A small sound classifier, trained from scratch: soap at rate 0.0033.
Rows from block 4 of a small sound classifier, named by matrix and row number. Rows with one number within an expert belong to one neuron, the router's apart. Each number is 500 + 25 x the weight over its row's rms, rounded and kept within 0 to 999. All counts start at 0. Numbers have three digits each.
Before each expert's rows are labels from the 100 clips, of 14848, where the router gives the expert most weight on average: "responds to" is what is common among them. Only what is clearly more common there than usual is listed. The data: acted Russian speech (Dusha). In brackets: how many of the 100.
# router: router (model.blocks.4.mlp.router.weight, 8x192, trained with AdamW), inputs 0-95
# up: expert up (model.blocks.4.mlp.up, 8x96x192), inputs 0-95
# down: expert down (model.blocks.4.mlp.down, 8x192x96, transposed), outputs 0-95

# expert 7
responds to: emotion: positive (99)
router.7:501539517543544471450497489433497547516491469473503540472471450502525464518469542489487493517495496459496516497535527477499482505482473555494538527518445520542548517505501470496512495534448507510509519520522507504472462518538540498465527488525534496517499522536479528544540524492525447501
up.0:464507511470517470465459520497521514476498482506515490470463529482513519523458475517511523499496477476502509500486509471547534512497502539518463498483514481489525517484497507542506454513520534442495487516537486503534515487486499510528518489538496506506516506499515508519500503471487472459
down.0:530509521506477495454517487486494494475493523511517510463494496483514506502531542434463497505456514475485529468503475496536512483514478554506496513501488496496513480501484501491491531486520513512478489470480507511510471509461529484521516495545524482493429465521453528523529515511498500510
up.1:489493521496484458428533541449500489487526526493498483465466503482503487476497420433498519512519506471536493476509482521501484520507466560493494515490454502501528494506488470475440514496491495511504524498475468541471462525520512477531506488475443479490529533527522540509512558493501478489
down.1:544528507505525496488460519546504541511481463531518497468521490472455480524530506517509550507437525514516511528508516504496514500468500491528470485466547469468483505500443486483492542536520514479551510532536515534526517506493520478495526532499495475518497509519453532528470490480506506532
up.2:490482516489463474506552495451448492512510491487479493525456501492532476535506517476505520510506519532517489494497518485561424534470475523527510476524463503517556522517496506524526526468490474520516489530484508491475472490502464488541501518484492504525498496467503505536487486522474490511
down.2:480494498487521494466530533490527489507479505492545490521502473508467562504515484529508528520549518509514508464502482529471484531479496496502542543516481546495501500502506493493498492513502516531547530486519495471504480524519484466480485496532471493533519535477504529535525499460470491483
up.3:474483458519484532498486468460509526482503438468518555488531493486501486501528512507492535543500501505501493541477533474468479458490467471491497492475494509505512547514528473490504543513562498530540483532524475484490481512473508485495472507473534494497481506498494472540515495507463484515
down.3:532476499456501493458491503528493524508494548514475524463494508518489488512461470490514478482508520491486525538461476493483490527493558513517467519500484525506495475551523494550483489505550515469471501481482511502524493550514506484519510503524491490518500439487551448486487503545533530478
up.4:485498514497465542547473500533513492486481523490465533453518451517524507510507513489513454508518498505492467541493496508483480516514496535506481497498505518525476521529520493557502488561523529490498503534514460470501486536515490487513509530465506481511543490441501500501471533524502507509
down.4:527486511466477479470515490495520489513504506474474477539516537539481506530488487536473488492487515508545453461465517459493506457526520501478486467508469497470540488512506502500482487492472500538485509483562487505490547507538505529557512495525527501499457477486511487460560536488497507521
up.5:498509501440516465454479500501494472528508482478497491526508500490488517469442513539502544528449489453441477530492510556497465499484508551535511489512473486480479504517464507495509466470518475503505523500490497520509547478541541578495507535469529534501522522513509499516537530502537485509
down.5:529502502496503458510494469489500476482478462500530541445510493447538510512510510504479461495524527473520509493527521442487499517539537544519427516510475497520463488465529497427506490442480495501486463462506486468523491536490473479504537531496499537528469508499510488497546472495465469485
up.6:498444486505486531460492515489458494465497510518453446487533457476514479539539495532487531497473512539523489521515485443475486494502533524492535518511518535498504475477546495504472488498517514469507521468540509503505497508529478508426501493481469474534481508469480487502513508464510499519
down.6:529480519500498499505507517496528524522498527537485515552498491512512460527477507479503521515537496489492505515481498521514500497513514518545512495510519509533531514538515476508466498530514453507492555502471542473488509482528520501561483489525531547497546511459517523540482468526532497486

# expert 2
responds to: emotion: positive (71)
router.2:522526484517545495480479458507509519480539514488537515511476471528481489499485539513521504539527493512517525477504558482492493499474477503507539516513476498554541529511512456492528527532512550479545527513496515505489483532533543520470505507498532492538527536516496513550517498479474533524
up.0:531489486477485532507492526490528502527484485507477488467489461529448466468516522513493503513514468475487538476536498516504541492491509479534507510501492519506508470512501502497451507468477528475516509491463464449464531565547498566533447554463465488518525513503484470517506494528442499499
down.0:475527504548480503503529480535543478510512468478507513494561549528503470488510549509503473491510513499527465511473510502482482497493506565523522500487518499529505478518484520462480495478511491511462512459519468509468492478489500465483502508445551467481470498500507469508534522509525472505
up.1:466514498507485514501528507528489518498483501483535511458480487476482490525465495541528495509530486507500505499477501509516474531529484511478452530511519454528513544502523503501488493478506477505465509535534501532483503506505559497496446476483426465467498478489546501499496522479497464495
down.1:519487506496480474426528486505495474470484506499513519519499536447495436490465436468519496457498497512494514498544529475504450511468513482471502524464497482510542503510528445502488476478528506482528504491515530487482453515439483523486474475502483531556456504513487456518513497529469536521
up.2:519462523495506438497472481503467453440474530452467484473508501492501498504531461511517516527471473511503487488454517532532500441463435474495478528541482496476489439507470517510507494524501495509506487446472479518513496501479518494495491490505497488531555468511530510469495507493490517521
down.2:527499539439517481511517464472533474446508484523521478518518512497473536461480426504476499533498508498488535500473491499545474507510524518470484522465486480505497501455507506511511465490481468515492553503502511515472499544502487484508539501500517557514486518484509464479494472456501518506
up.3:503509496537489488480505522511486486507530541530527483517532526493488513529530513504517493514517466498523484478489521487527476502499512489439486563441507517497512517548522498476492505515471551510456487499523519505485519552498468503482522529484493482491446516502496507553486485537445500448
down.3:529456499475485497520503502504511500516493448528534506503508451511510504485504524499463506478535496475540513511517493473512465484517517476533522508502525503502492494482470546492502467502496480486480547504485500527469530553497449440500509503534506497505489494466526531527456485489500519525
up.4:493488508512473507493483485524502507481477444498523476549559483499486484516505523460482495537473524484481461431485523461491494492488504498515539466460522480529528483476452496496498496497505466429464508507504554492514497541468485512471485446463505476538497504459469534508461450482454541476
down.4:556490473482463473530502467510499504469482511531517492423515538499529518511565505504510527497489448526460554498533497511496519487489491494458462462537518523485492477497455499486461508532492512525540512529547535496475492500515489513503477507507522532482465479535497474528535470515531504522
up.5:506526475456522532513467521523507505495521486564515482505524485536482477527494450492488493523491516524523495496437424506509496510488488479540485517508574485507504517529457500537502517472520512516528521484521494513514480507495477484520484524506472515501494517498457517485498514527496502502
down.5:495505517505481540495475523516509491516487522529527517474466490485476520492512506528490545527518505498510524490458536526484506489492530474499464469476519483535477486473505460452499509454494518483549514510473496514521493485561512460540511516485484502471524474428467532467527527486487545449
up.6:507478586513511516458521485447459527544492463484476451488510537495504470501509511487557486499494508472495524494517512517461494519513503498501470505534523502500542535463514542514499548502502505528506496513512547516505522472459505495533484501515476517516485531496497472556463517503498460501
down.6:483478481462505500542497499514529500505537464549485502482483515489481491498511514531488460550511507480495511492511468483479498495518471538497516487488491535560489459518501497524478486518461462481513481532512446522511518519468513519489554507568474504470531480513487499479524549523473510514

# expert 3
responds to: emotion: neutral (82)
router.3:537511506479500488476506471516519515502522507463499516543498492533489491486437549522533503531518530538533526499492548471488482488498489520520536503536482495537515531538513471518512496516505530507527518510530521506467494523511531523469518488497536510525547531521501488526524493465525552513
up.0:504499496508481479494512535492477431474470503467474501499478519465525479519504449525509512508527474497496544517499531498491497465498537463490557540499454487495541529530525520527463517502496538517495498497536477504504472460498477518491531474537459521514562487524489500500462473519521474516
down.0:489510559461483539542541508492504501490500496495532418471505480492499477491499472509459482483524516476497476476503519502462454536475514511478489474506491478474469525452518518516492520514505489482515483478517509508502481535501504507456478477521520487477463522507490523516519485489460512495
up.1:493461550471492506527438435491491533506500483529481516503495482489485530482490496486507516508464500516500475451459459534490525473498518486499494497502496505483513556492512504492538476475475404460494486461446496510529501536522482494513487527478532530538475552515528504515522498503493498502
down.1:524468504479494514514505507481474471488510498522532489487493509477509485486511482502486523493492505472487503535471516522511529467458479547503522513510510490514470502482489480497511515474479504512479524553474500462505502506514510464502498496484497466484538507492498508498523502517492532542
up.2:516505503503509484488504493545439492449553521496509508489503500516493475501523480432504475484467512493513509497535517499483526519472496462489478453514509473509494502499479548537510480503485521491463484482500513513531503520501507506518493473499513500501456511489492470488492499491501479476
down.2:526492478518535482501491509503491482530497513494504461514501470457511473510495533528464517487491541501482487549526454486498500478528516523525474535523495493548504501499511486490482459460482519445533557472458501529515472503491545516494540501518510514484525493499493490495530501496499530477
up.3:469502524511488473517497511480486510506499517515506473482481483513461446468465538526530496467509495493552505473498521471486494463488528503500500518551539500535522436492468492480513482483519503495467494509497537526514512492518477553488486543558467539505479493480493555523509493484518485475
down.3:520501463492532501509484506477518479507501508470477501511533520537518544514499464477527534518541538495465505460513512498497502499528504497474543496487504537494517488490506516482483490513454518509500474523508508491537524553503523464519482473493463503516458497515498493493554535506470485494
up.4:495513489527483468479542488535449525493496520488522517517435501523467479506499501542536481509487492504494511508526524529487512510524474503497455500479517489502516481469499523477454511487475513472505468481469532445489524529456495491511512459527515487474503451498495472512475471548454532488
down.4:465497487509470475475490508501515458515507517483508507447523488511459518478453553515444487472508537509513479535554463476500467503516511496484474464531487484484477494532531497508472495528481459539485535514503541528519484475475490473518532489515500484509499455498512504502513547520480495470
up.5:513517525482514470490520562499528488533506490514507476491536525501516485510484509489507488496488530488503471540539491488521493528524541507505530563502469500548475479530500483445488476513487522488497482516479489533467523518495480499487476547537532515484494448518485484490508470529498499423
down.5:521526495477514496513557477507454491503457462510483527491487482502505543480473447511504528548507541506512508540509503468519479507473470508517491464511549509449467490532495479525498480530513465534531488499534522480524478496488480532512529534487465499486496504492470517549515528496503472540
up.6:462454481531536533490542505547494497492498506513508511470524496468489501524523522497515466502489489505495529510543508520509503496518481448500462473525514493478523518501514513498506497502454509466522487495503521497469524481479507522516445530540495498493505438490495484498469511450493490503
down.6:528524532563560471524520514512522546497540501532493545516488492506517492511500483530529460459462523492466459459481477495564471504514489532478487486494506463485485459473536494529514524497465523490496466479464496499516510487499496494503511502502532478504501477529557539490519522500485547480

# expert 0
responds to: emotion: neutral (99)
router.0:520537517475502467498477459522545499513526523473499507540480491530501487457476532536534470531517523517533541489486542468461490490515488507484522517495485485517490520550510488539518504532514547502534508529513494534482478496538512503491506477536552517539543542522487502509508476471496549538
up.0:483526476503478532495517472500487509491529492450491471491488517476488534523523509468507495487546471515509487506464484503481521536461511536494433507491483471489509516510460520476496506455514481505487496483477494492481507475500465512505482447478507495540455529459481515510488527445498510521
down.0:515476472526524517478521519533509478517484481473472535533494486507438502474478519495483485503533501508516496461540489532473503487496507448494493493487516495531460517484518476496473482484534530499488486541545540506509485498513517525502515533507487525454545462443514497483525479496470513492
up.1:490490504517455531467462453536474482490506485510542530485536528537514506465469515541467540480522556499470483501485491507519495527459505455510477533472549467472473516548415502509481499508490468509504514512529470541522499552444493503532464465483516530513520523532473502474488481465491493488
down.1:505514482479475528492468538522503463491503482497518511499549510475521484474504507511473540496440457494497513506455474571514533514471449478530520497493480459512516483486555501482484508476518499477486519527476481488521518522490507517528513500494504562501555524531509504508538522486474525499
up.2:485489553510521538513488512506473517486517508496477486490499477487468490496489498520516493471508529463516469517551478478491480530499496520500448496477528503506533470494527506438481515489490509552502527472511490527502483442486515489462510500478522486484499543456473520541516515509505462487
down.2:518471507537496523521476512483485483520528484464473478483516495502523511501481478444522476500485491491487508461510478506503528485460495507503520487510513476531488489515484449487491454508466486476499475488514472481525503495446525482484547540458476494514516526470539515525509517469492498481
up.3:523558465512528521493483506561537542472501531530478507467513482497497508508513490444510478472509490488511528507491519508515467515497542483523482459499523501515479494495509493508493493541544505523501491561480501531528531514513463501494533499488496526510471525450517478458510499532507481488
down.3:523471498509520521486480471494518477499475510474495485464504505553479492516494521476534523498518485525492505552495475559486468496501518546517515528493505501473473479485495525497470482462515494495477578482532477534492489512460508473496520475520529496487470509530498460496492495511510554489
up.4:484437513515508533487471484442554517537530528499486497486516550534482487480516487483466497491488503457476482498505471488493510468527485504530451548501518457487523516491479487491536453492504478529509451510471491480490510526485517494470513512490503503498469504480469502484512497483481473468
down.4:502474529540497523510467552527560500456484534464518507495519541490522513557500502488501480501482493507484523464498520493509505496481482492520510518523506498513487492544506523512466504524492491497502539508524502510525490541490465487508524493493480491480466533506536493435466501477517524506
up.5:485481514529468493502499506544523441479512519522468501499485501499503477537484505526497528507519540526497535468489500504494508560466485528462501497504507512470483565463480513503460477508497526467491494486547507510475491509514476486519523539529516465494490454477523483513493515504495533474
down.5:508501450504489522549532491514487515482536494524516526532510464517484491511490488507523508497465487520490475477499522535498549528510482454477518502494503515486510523506514459505516491473515543481547461499448515496471508495512514497528524514490531528478505510491501528506508477533485520505
up.6:503471492528510488498518479479481527477515555492504488478506495485510464486514534518523495493484501471493546483454510498540496493544481459503484466519508509512446513504473462546458527465482506499506462516558470495493500464490542513483483487470503514505502475488497511483514471451537533528
down.6:527505526484498511529494499482511474503486537541527528483480490506485532487468507535499488507498478473503490488481533512487467486456476477493460468515520476502518528514500496487491483526505501513526503493479505503531511487519493491508505510524513515501485501487463497473440503518476509484

# expert 4
responds to: emotion: neutral (82)
router.4:513498529464515473486494477519525526508536501499552524528474480524481497472478549537515490520507512490521523508464527481463481468505483527481523511499485499506523518524515488509507477517532521496538512502490507517480496540525536525494508498530535486535537536537496496526509475452505546544
up.0:498509517490468518502460446495507485499458483524517504475547467518517499571501524484552522498515461494495521471500480506498487469528514502519511471504501537482490455524529503544523460499504507474526548442476493521486543484480505450515484540545508471498476524505463469487481491487476510515
down.0:483500523499487539519518541489529526475494472496494500493460532467492470519501507485521521458472547481541459501517548488489514482506477489546487506513511479500534509541483462510502475557498522480550554498476465481497440469484504506457508504460484488513494455540550494490537515494480517526
up.1:514483527550503516486493551485523520514476525452476492548499489514499511509451532508454510524490487488531513465463522481481478481474531516499467497504494496468461511514512524435515500504469495454508491486483513492495496506490487526474500528513516523526457476464517520493477470534522515472
down.1:517475518463477484480494528512500496477506449535530493548540504495509497491495500502501545461492502512488533508508493485448487491483445550513526480493530512471516499504445525553469481493513514476488486504494501488524502481557459484518497534506491503491494520486509492538506469517537502521
up.2:484558562527512478475512462487487504468502483526473467485501537528489481496433557493520510495564525500515502457520537504476515544527512495522488463453473505496525493482500502521539537487469513481508481535505485467507541530526463433505508500504514519481498511494468499519523533530508521495
down.2:536477493550512525561478500514475460515494480486472467515480494529507528503465482524553463462489480508514550469500510527489491505485503504509481472523500520496486487462514496505527508500544522515504519506523491538469493493492489507454543484522502500528492508481508563497466511513523534520
up.3:492527520523512493527469496506489498483487469491514542461468486462471475518473523484493510541479493506444522439491516509499544516461531490474529484512501476480507518497468545502478486471499502497472482490505509536508429533485466493535488519498502518542515505504465489494470504511523463496
down.3:496454509518478526517473505520500520495502496524458523447543500497527529483503473536504529498463541461497533482478459501536485505552478501535484513520504478534472489490542498506553501493516484483518497498471551436514480504502497514482496444473480489498482551497484447497469505507500474455
up.4:512503504509515458500484533512495527510519504539513472472495504541499501497479508500498510486534548545526527495444477491492444484503558513447474514485523476489464469501497523462519494552482473522503474506476535512512499504464479488549474494533494489484498506489492520543454511493521505504
down.4:477500515498498467517463481500533505571457488545495502531516476525516505470485489507463495477495497473478504526488544472510484478541526538523471487507538537486489468468524511511513479534503499512466526493471480467456485493482499490504535524491510507541485471470512511467559517510508521506
up.5:491487488529523469513498516466490503511559495505498518514524502467476499492499502481499482572497486520487549523503511524535491584529480495490489504495506523474539437543512533465534466453523527483469480476453525524503509515517491471529544524508497490515458489476463504509467489475498505460
down.5:491494500492484486466472474538517490511485490466538487470511522573514511508507545462490476500509502511494498484503507554520500455519464477482498513505481476485516485526478477492513500507529538505514493522479486477511474485533498459431493525513513462486463481479498517495486535513527498485
up.6:510477479501448465486527525504483521495500494507510500477483449520504515504535494465570490511515500505524483467502489498493517506524507458515462505476528491527493467497486475532527482495551500460501474489475488486519513469462495453470503494484516509507461499507507471533505501423538474454
down.6:497502496502529513549519540485480511519497490517500507452553472496511491509504521477524463450482509450566481515470517457474468502523452534478499459549463493538508540492512479508545541527541469493503504535488509506478508491517529505510496482471524455507499498508495516496534567479495448545

# expert 5
responds to: emotion: sad (100)
router.5:492549494471501482513473524502488499515529525485486490497509500541461469452509476526500521509530505487539466551454550490493474464526450505469543489504516540533501527502522471518517491499532509492520535517533485477453486533515502476456505532530524487524520523514470507510516520492511489508
up.0:450515496516509493496464503493486516496523515507500516499527469530506488484489494556476524514526486498514482501463440553511547516538484485486585485527549514482507516506488488497500495476512486496511530527524464509534446506479503424491494500492523501439493523509473501490506512475520492477
down.0:523512550463484482467537519535542540493488514490526455505533520505464537513533496506490499500467495473499525506543534482471469491456466482485473528494502516476501513529505495483497499517505555483537514518476513528524470482530504560495506517489515487530501495500499533530471465511508474525
up.1:483516509522460509478479532460510510515550502518506541524486526522506449558490476510532511546463485479511484530558485486513497493476462487467424496529497465479500523510521500527508467485487529520427486478530478532525540444496521537473525516495511473531491518482512521533503488437479468510
down.1:525512495512474512509467458499563501531468468537477428487479510534503493536519518521490521503468443534502492505477527475509489524433533513468499482472530467479476525493484519471485486492509529509463550514509482478490498521488470508498505551481475510439520467491503512517511500532516505468
up.2:493511525449496530501495495538510518502497449523526480512555516520475490503511468476477510512523512514518490558466525522532516528535456471476500471490473467517504479507469466535492471467532506509497479548515540512499495497518447484504488462494546484492546509524484505503475514479516490506
down.2:532490495497498500499511533507493544523505536539509506490565549503480487483494491467512516486490514510521524478493496512497508496480463457478511485548483466476501478483523504499494484568484497488509489486457500509499521460511487524476499489521497507494497526515515491447490462506508504517
up.3:477506472469446516515448491512530487497494432515469494510502513492507482533534485510528517508496494477491487487496500505482486473533483501528492474545496534534531514539506512518517508518546518492509514544492484539511505509471504459465508526539468472473503524486500448497497511504506534491
down.3:499459486466524486516533490472478475512493465483486482527465475496465512507477502499494481536474516548480525502483500487489485539492479539502510493495527538472469467464544475475507476497467512476525540503503501470505501447462524459504520464541524508540458471527485483484488480480518463457
up.4:486458519499503472464477498496480501519527420474526525450549492525487491562477501500450529494486487471538513523502470501514503498510467502503445522506472513506492512489517544478523520488493523524522522531520521494502506515445473519493497491509480525506496542510523505553480496470487481539
down.4:456483531444474508536527524495469495433535491508463492469519514504529444546492495474503488509456529484544517511458528500477520525579491541524501518492463522509491519509488485506485551523497494501486484507522529504480526512495491496514495531484559521506450547500499500505497492518485494515
up.5:460474505519441491496523532482492530526460524500474476505473500460483510526533501509493508472505511498505523475488468512521500514502462476485502490479550493484494511500504525524505523486457556535493468506520534532481491515488504465531460543491522443535533513495495504465500485491513514474
down.5:492504525480545528512511524500485513509509541506479542515538502490501521516531523517478496503493499517535488467507484507531525515493498471534512503566488471527505487503509551533488487477537473497506503510449513469484492488495507448504432541504471492463515541542494480527485514506498475489
up.6:496509513551471529509498510499449499517508511502439490536534531464511468476480548460506515503483462455453526535524497499447494517430525503518545469466522526461499530484518513474479505489498537499501459466496482472490512470492554539452503474482471518504520498492484513515511532451504507514
down.6:463502531483511457527522471523489475438505516506488457506444501528518493463509459517484522531529499492527490484499507504504569496480534528463532508473492534501489525503514487504510424467461485511485498511523489559503527496481482514542477510451506517478470472470488498509493463516484525461

# expert 6
responds to: emotion: sad (91)
router.6:511532478469533469476490541531532518543534516484543477540491501533481486460490496525509527534491514509523519528475527480479468465544476501461523502521478490535482525477544469563501509545496541491533543514521520484493504525537505503454497520514535498519531525528501494536527490481531486528
up.0:504512507532479515470501531515515473480481478457520498493460527456507500510512486542489453521464472501464478487515494473486467533489501502488480505513509495557525532499498513484482493529508488493487525501489558495545521538513465548482549492494507484479473501517508478504510521473522428463
down.0:512502528488469479505530508498488477480491488515488499541483436477515557474521522480479504495466507490491529474504500544480489489498533500465503515505476493539486487473506530478482501499488503525515504496481501515533467481529503532487498482512462493499528534464496501472466530461501453465
up.1:497501524502528497490505474532519448535517512477471495488509528528503513479456503536517478516485472475500476503523471471504503505521555540555496494514478482521478508507493547553461486492533490521527523483514458500540497539502532460500548524529445515458501521511505481453508515498518542510
down.1:497503530489484479497527509526515516468478486516520474518513499513477518498524506526503439524513480483484501561459535466568483456472478516487564452535517509497452499513460504504503473559521496528507517457501495513492502523461483500499521513531493480503498496472499490501485512467496505528
up.2:483449502503521500506519468552483516491513467530530499477467493475536503484490463459471535539486531515487506535512451526531495491518506516508480522434507533485455490489496541499527496461471517475487467507450537488524485483462517487515493550473499458472479502485532481494524477495474473432
down.2:524475486467506511439486522500503491504594473517520511492508475487541519455476479497491514519463486476498465517547468506470504500529491487497484522516496428529476460481522494516509505545521495521485505518515489480463493504489491519502489515536525497528508503547506474475493477519488538518
up.3:462511502470416455538568533519511512488521529469489524505491533497547520492507560517529514492505558494482506525496520496517514511506519492474522460483520452514458479510531516490512518508522493526481543494519532511477473490486492463501474503519527520495487497545482465522484517480506493521
down.3:531528518477503450466455546473520461486518501520490513508476528478479443447538521515511529469535469511526490467498467496475494511518518516506501502469464470482427459481533526510469510492490525518512494529460497521468502462508493482490480515514503508494502464492534495496507500493470530523
up.4:474482522481467432477503512470501505475489441475486458474550475489427509502518502520492468529495501519506530501495522489536481513506530556541466535476508484504480484453480490504495530475469489489520517482527501460533442510539495490524456476551512485484499503472478499557510482493546497493
down.4:483466530533504512561504467524470487526539585526516492535494517513539505485486509525527507507493501514489483476476523517472502475498525490496501508497458579526489525491523497551503527455481541482445548485553550502523522478513497512513469473486488510508525495436473491519476501483503513524
up.5:468501500485496565491508500527493499526493478500495486560485508475493529474508486486510499459509514491479502478503486461502518433492505525491526506505510498529499484495446543524481464455452523530499505494527526453538517493555488509492515486446497492441499506479522497556507498504465504502
down.5:503483508491537453518516491487483512522465472495545490544515504550464543496496486499466513528546532534504498495493495520499496551479465511510499527511519534483537490528486490457500502538467492477537475505471529496546518509528475522498551506524479527502476497519514471494502533488504516504
up.6:495556510508502497489479515533538473464497525547481498461515523490513533475469501502475490505509516548465509513490496514559473515465506466489547463461518510539445494449546458528494509506465449540525486462528505541570545512501480541528437497497501460535495504481512536521481497514526478514
down.6:538507497488440464502524512540453484498502511472506508516522472479497474494460505515480473479536517483507483455481504525488500468531540498481487516499473478498456470470514474494501505490520517500511507469472548471531529492553479494477520512573515499534471501467519474494516507511505485528

# expert 1
responds to: emotion: angry (100)
router.1:539537469491510534494501439548533521524461495483522522523506485525526460549490512525532481506525513540506522533518515463478499472455491522488507483502488500527510514502502470539523532523483515474518506513487547517507507518537534493458503476535531506504515508492508461533517490489510523516
up.0:509522435476513529550434513498525504500509487520516511496561483566518461530507549521450477460517495497494467464479488510497485470502483506486539516493523506478510502512510507536496459480535466475531486470444492494496498479495511511493484523486532536523515474463494470522494518484499487532
down.0:503500540490492454491462468503502480476544472503487494551474512427501488523546514465500468517507534465486541478491505503497512498456505508491524525529499490514468493490508543498511479475471509477506482543470514521487525481519507450500514518509514478472468517523493486497474516484535480503
up.1:480478476444462500498493499508519503482471482505493534505478514547520585473504488522508471516452490514502505513555511504487540480514501502516522508524481510531474520455510478499544503492517491479477502560443473483473453473492509529514498473491452508453535433533479523491508525518515481476
down.1:474489522524493456502574502506515523546472490462515518464496479480515539523469479479489458491502495503455515501495473535494495461478480448497451498445487506504517479484496508475445499475512501520468468509512523494498499449435515472536493513427467504497510479492514472505495494474489508523
up.2:511484509465530510500490473546513525516530500492514464510492498468462497464494495457499560481482494520513470539464514538504469466510508539460480490484496543496509489535513468458472519469482534490478491478469498475523455491524518578517518503499505495473523494487496480511506518482512546503
down.2:515516560470487501472491516483513489456517503466452430478469463456550515510481491533452485499517467472542500482483525489497502485483528515499522477470502523507481539512519468558494461494506521518529511503496499506523510551471505478518497506527466511508543501520550487487499500467515547480
up.3:508489498497533486502536459500486554540495479529502478460512462480461492535520487522498508502484518513524541438448470524484469492487473477511520461487456508476476500491477523500526463481487522498476464501525507509502502474479500499510491497563472514475475469446513477484501471499474518523
down.3:529486546500498486542471514534492484513499522507553504482496474543480528534521449545486511478518512503489480508505502497464482472542512546499512508463522504477464496526436516503525505497480511516504490513487525551506517501485488504484509493543450466484504487484519462454501501496483471504
up.4:527527467539541532512470450534480479506450458514441550521462519500507488525513516500507522499475499493503498520518470489448532483503477499482499467522524559489498510471484492499499498495523462456483481539507527510522504510482460477483495496498537497470438490485498507457520470492513550474
down.4:492504476457481442500528531481481506516491515497516518555518518494457559488534495511512463476507446503513476451540516497458501475519495493529518477499495515496511498527553539498512481491490531472483505486515522501506507500502447482510463492506512524496523516497442474474498480525486498491
up.5:485493526472485475498487487490488527521499498498500447489545509475513472518488493464498519493508502538472507505512515493514511529482525471498534531523493502462494493501517503480455521478497502485488554520506487502503523501536499495494496494542483483511506476534529477480504560528439439496
down.5:493474523502473503480500557459515504559499464488457520519506495481521481492501544477526486514487471467508503499500499454500542499503531453493519466515499493501496517518465523494446483477495529503484452495486487512514473500528550497508475493518543496532512455553478492480542444528494503465
up.6:521507523506507515483515535536482476490540466509525482494500505546540535531533526497526463498511535498478520529539458516487533497532461466460533504480516478513506531497524488528558508528514564516492494493501477485508493462479478514507458551498524476523472486465508525468507517468518466481
down.6:461525512504474461525517511493504489500542450484441509488507488502459503504506496477504475498457506470504541495484449535497474488484489565485467477503490497503512483496487509507500480512512475474483534480502459495533476525528501521491517453464489514536479510540501500490467454497510488503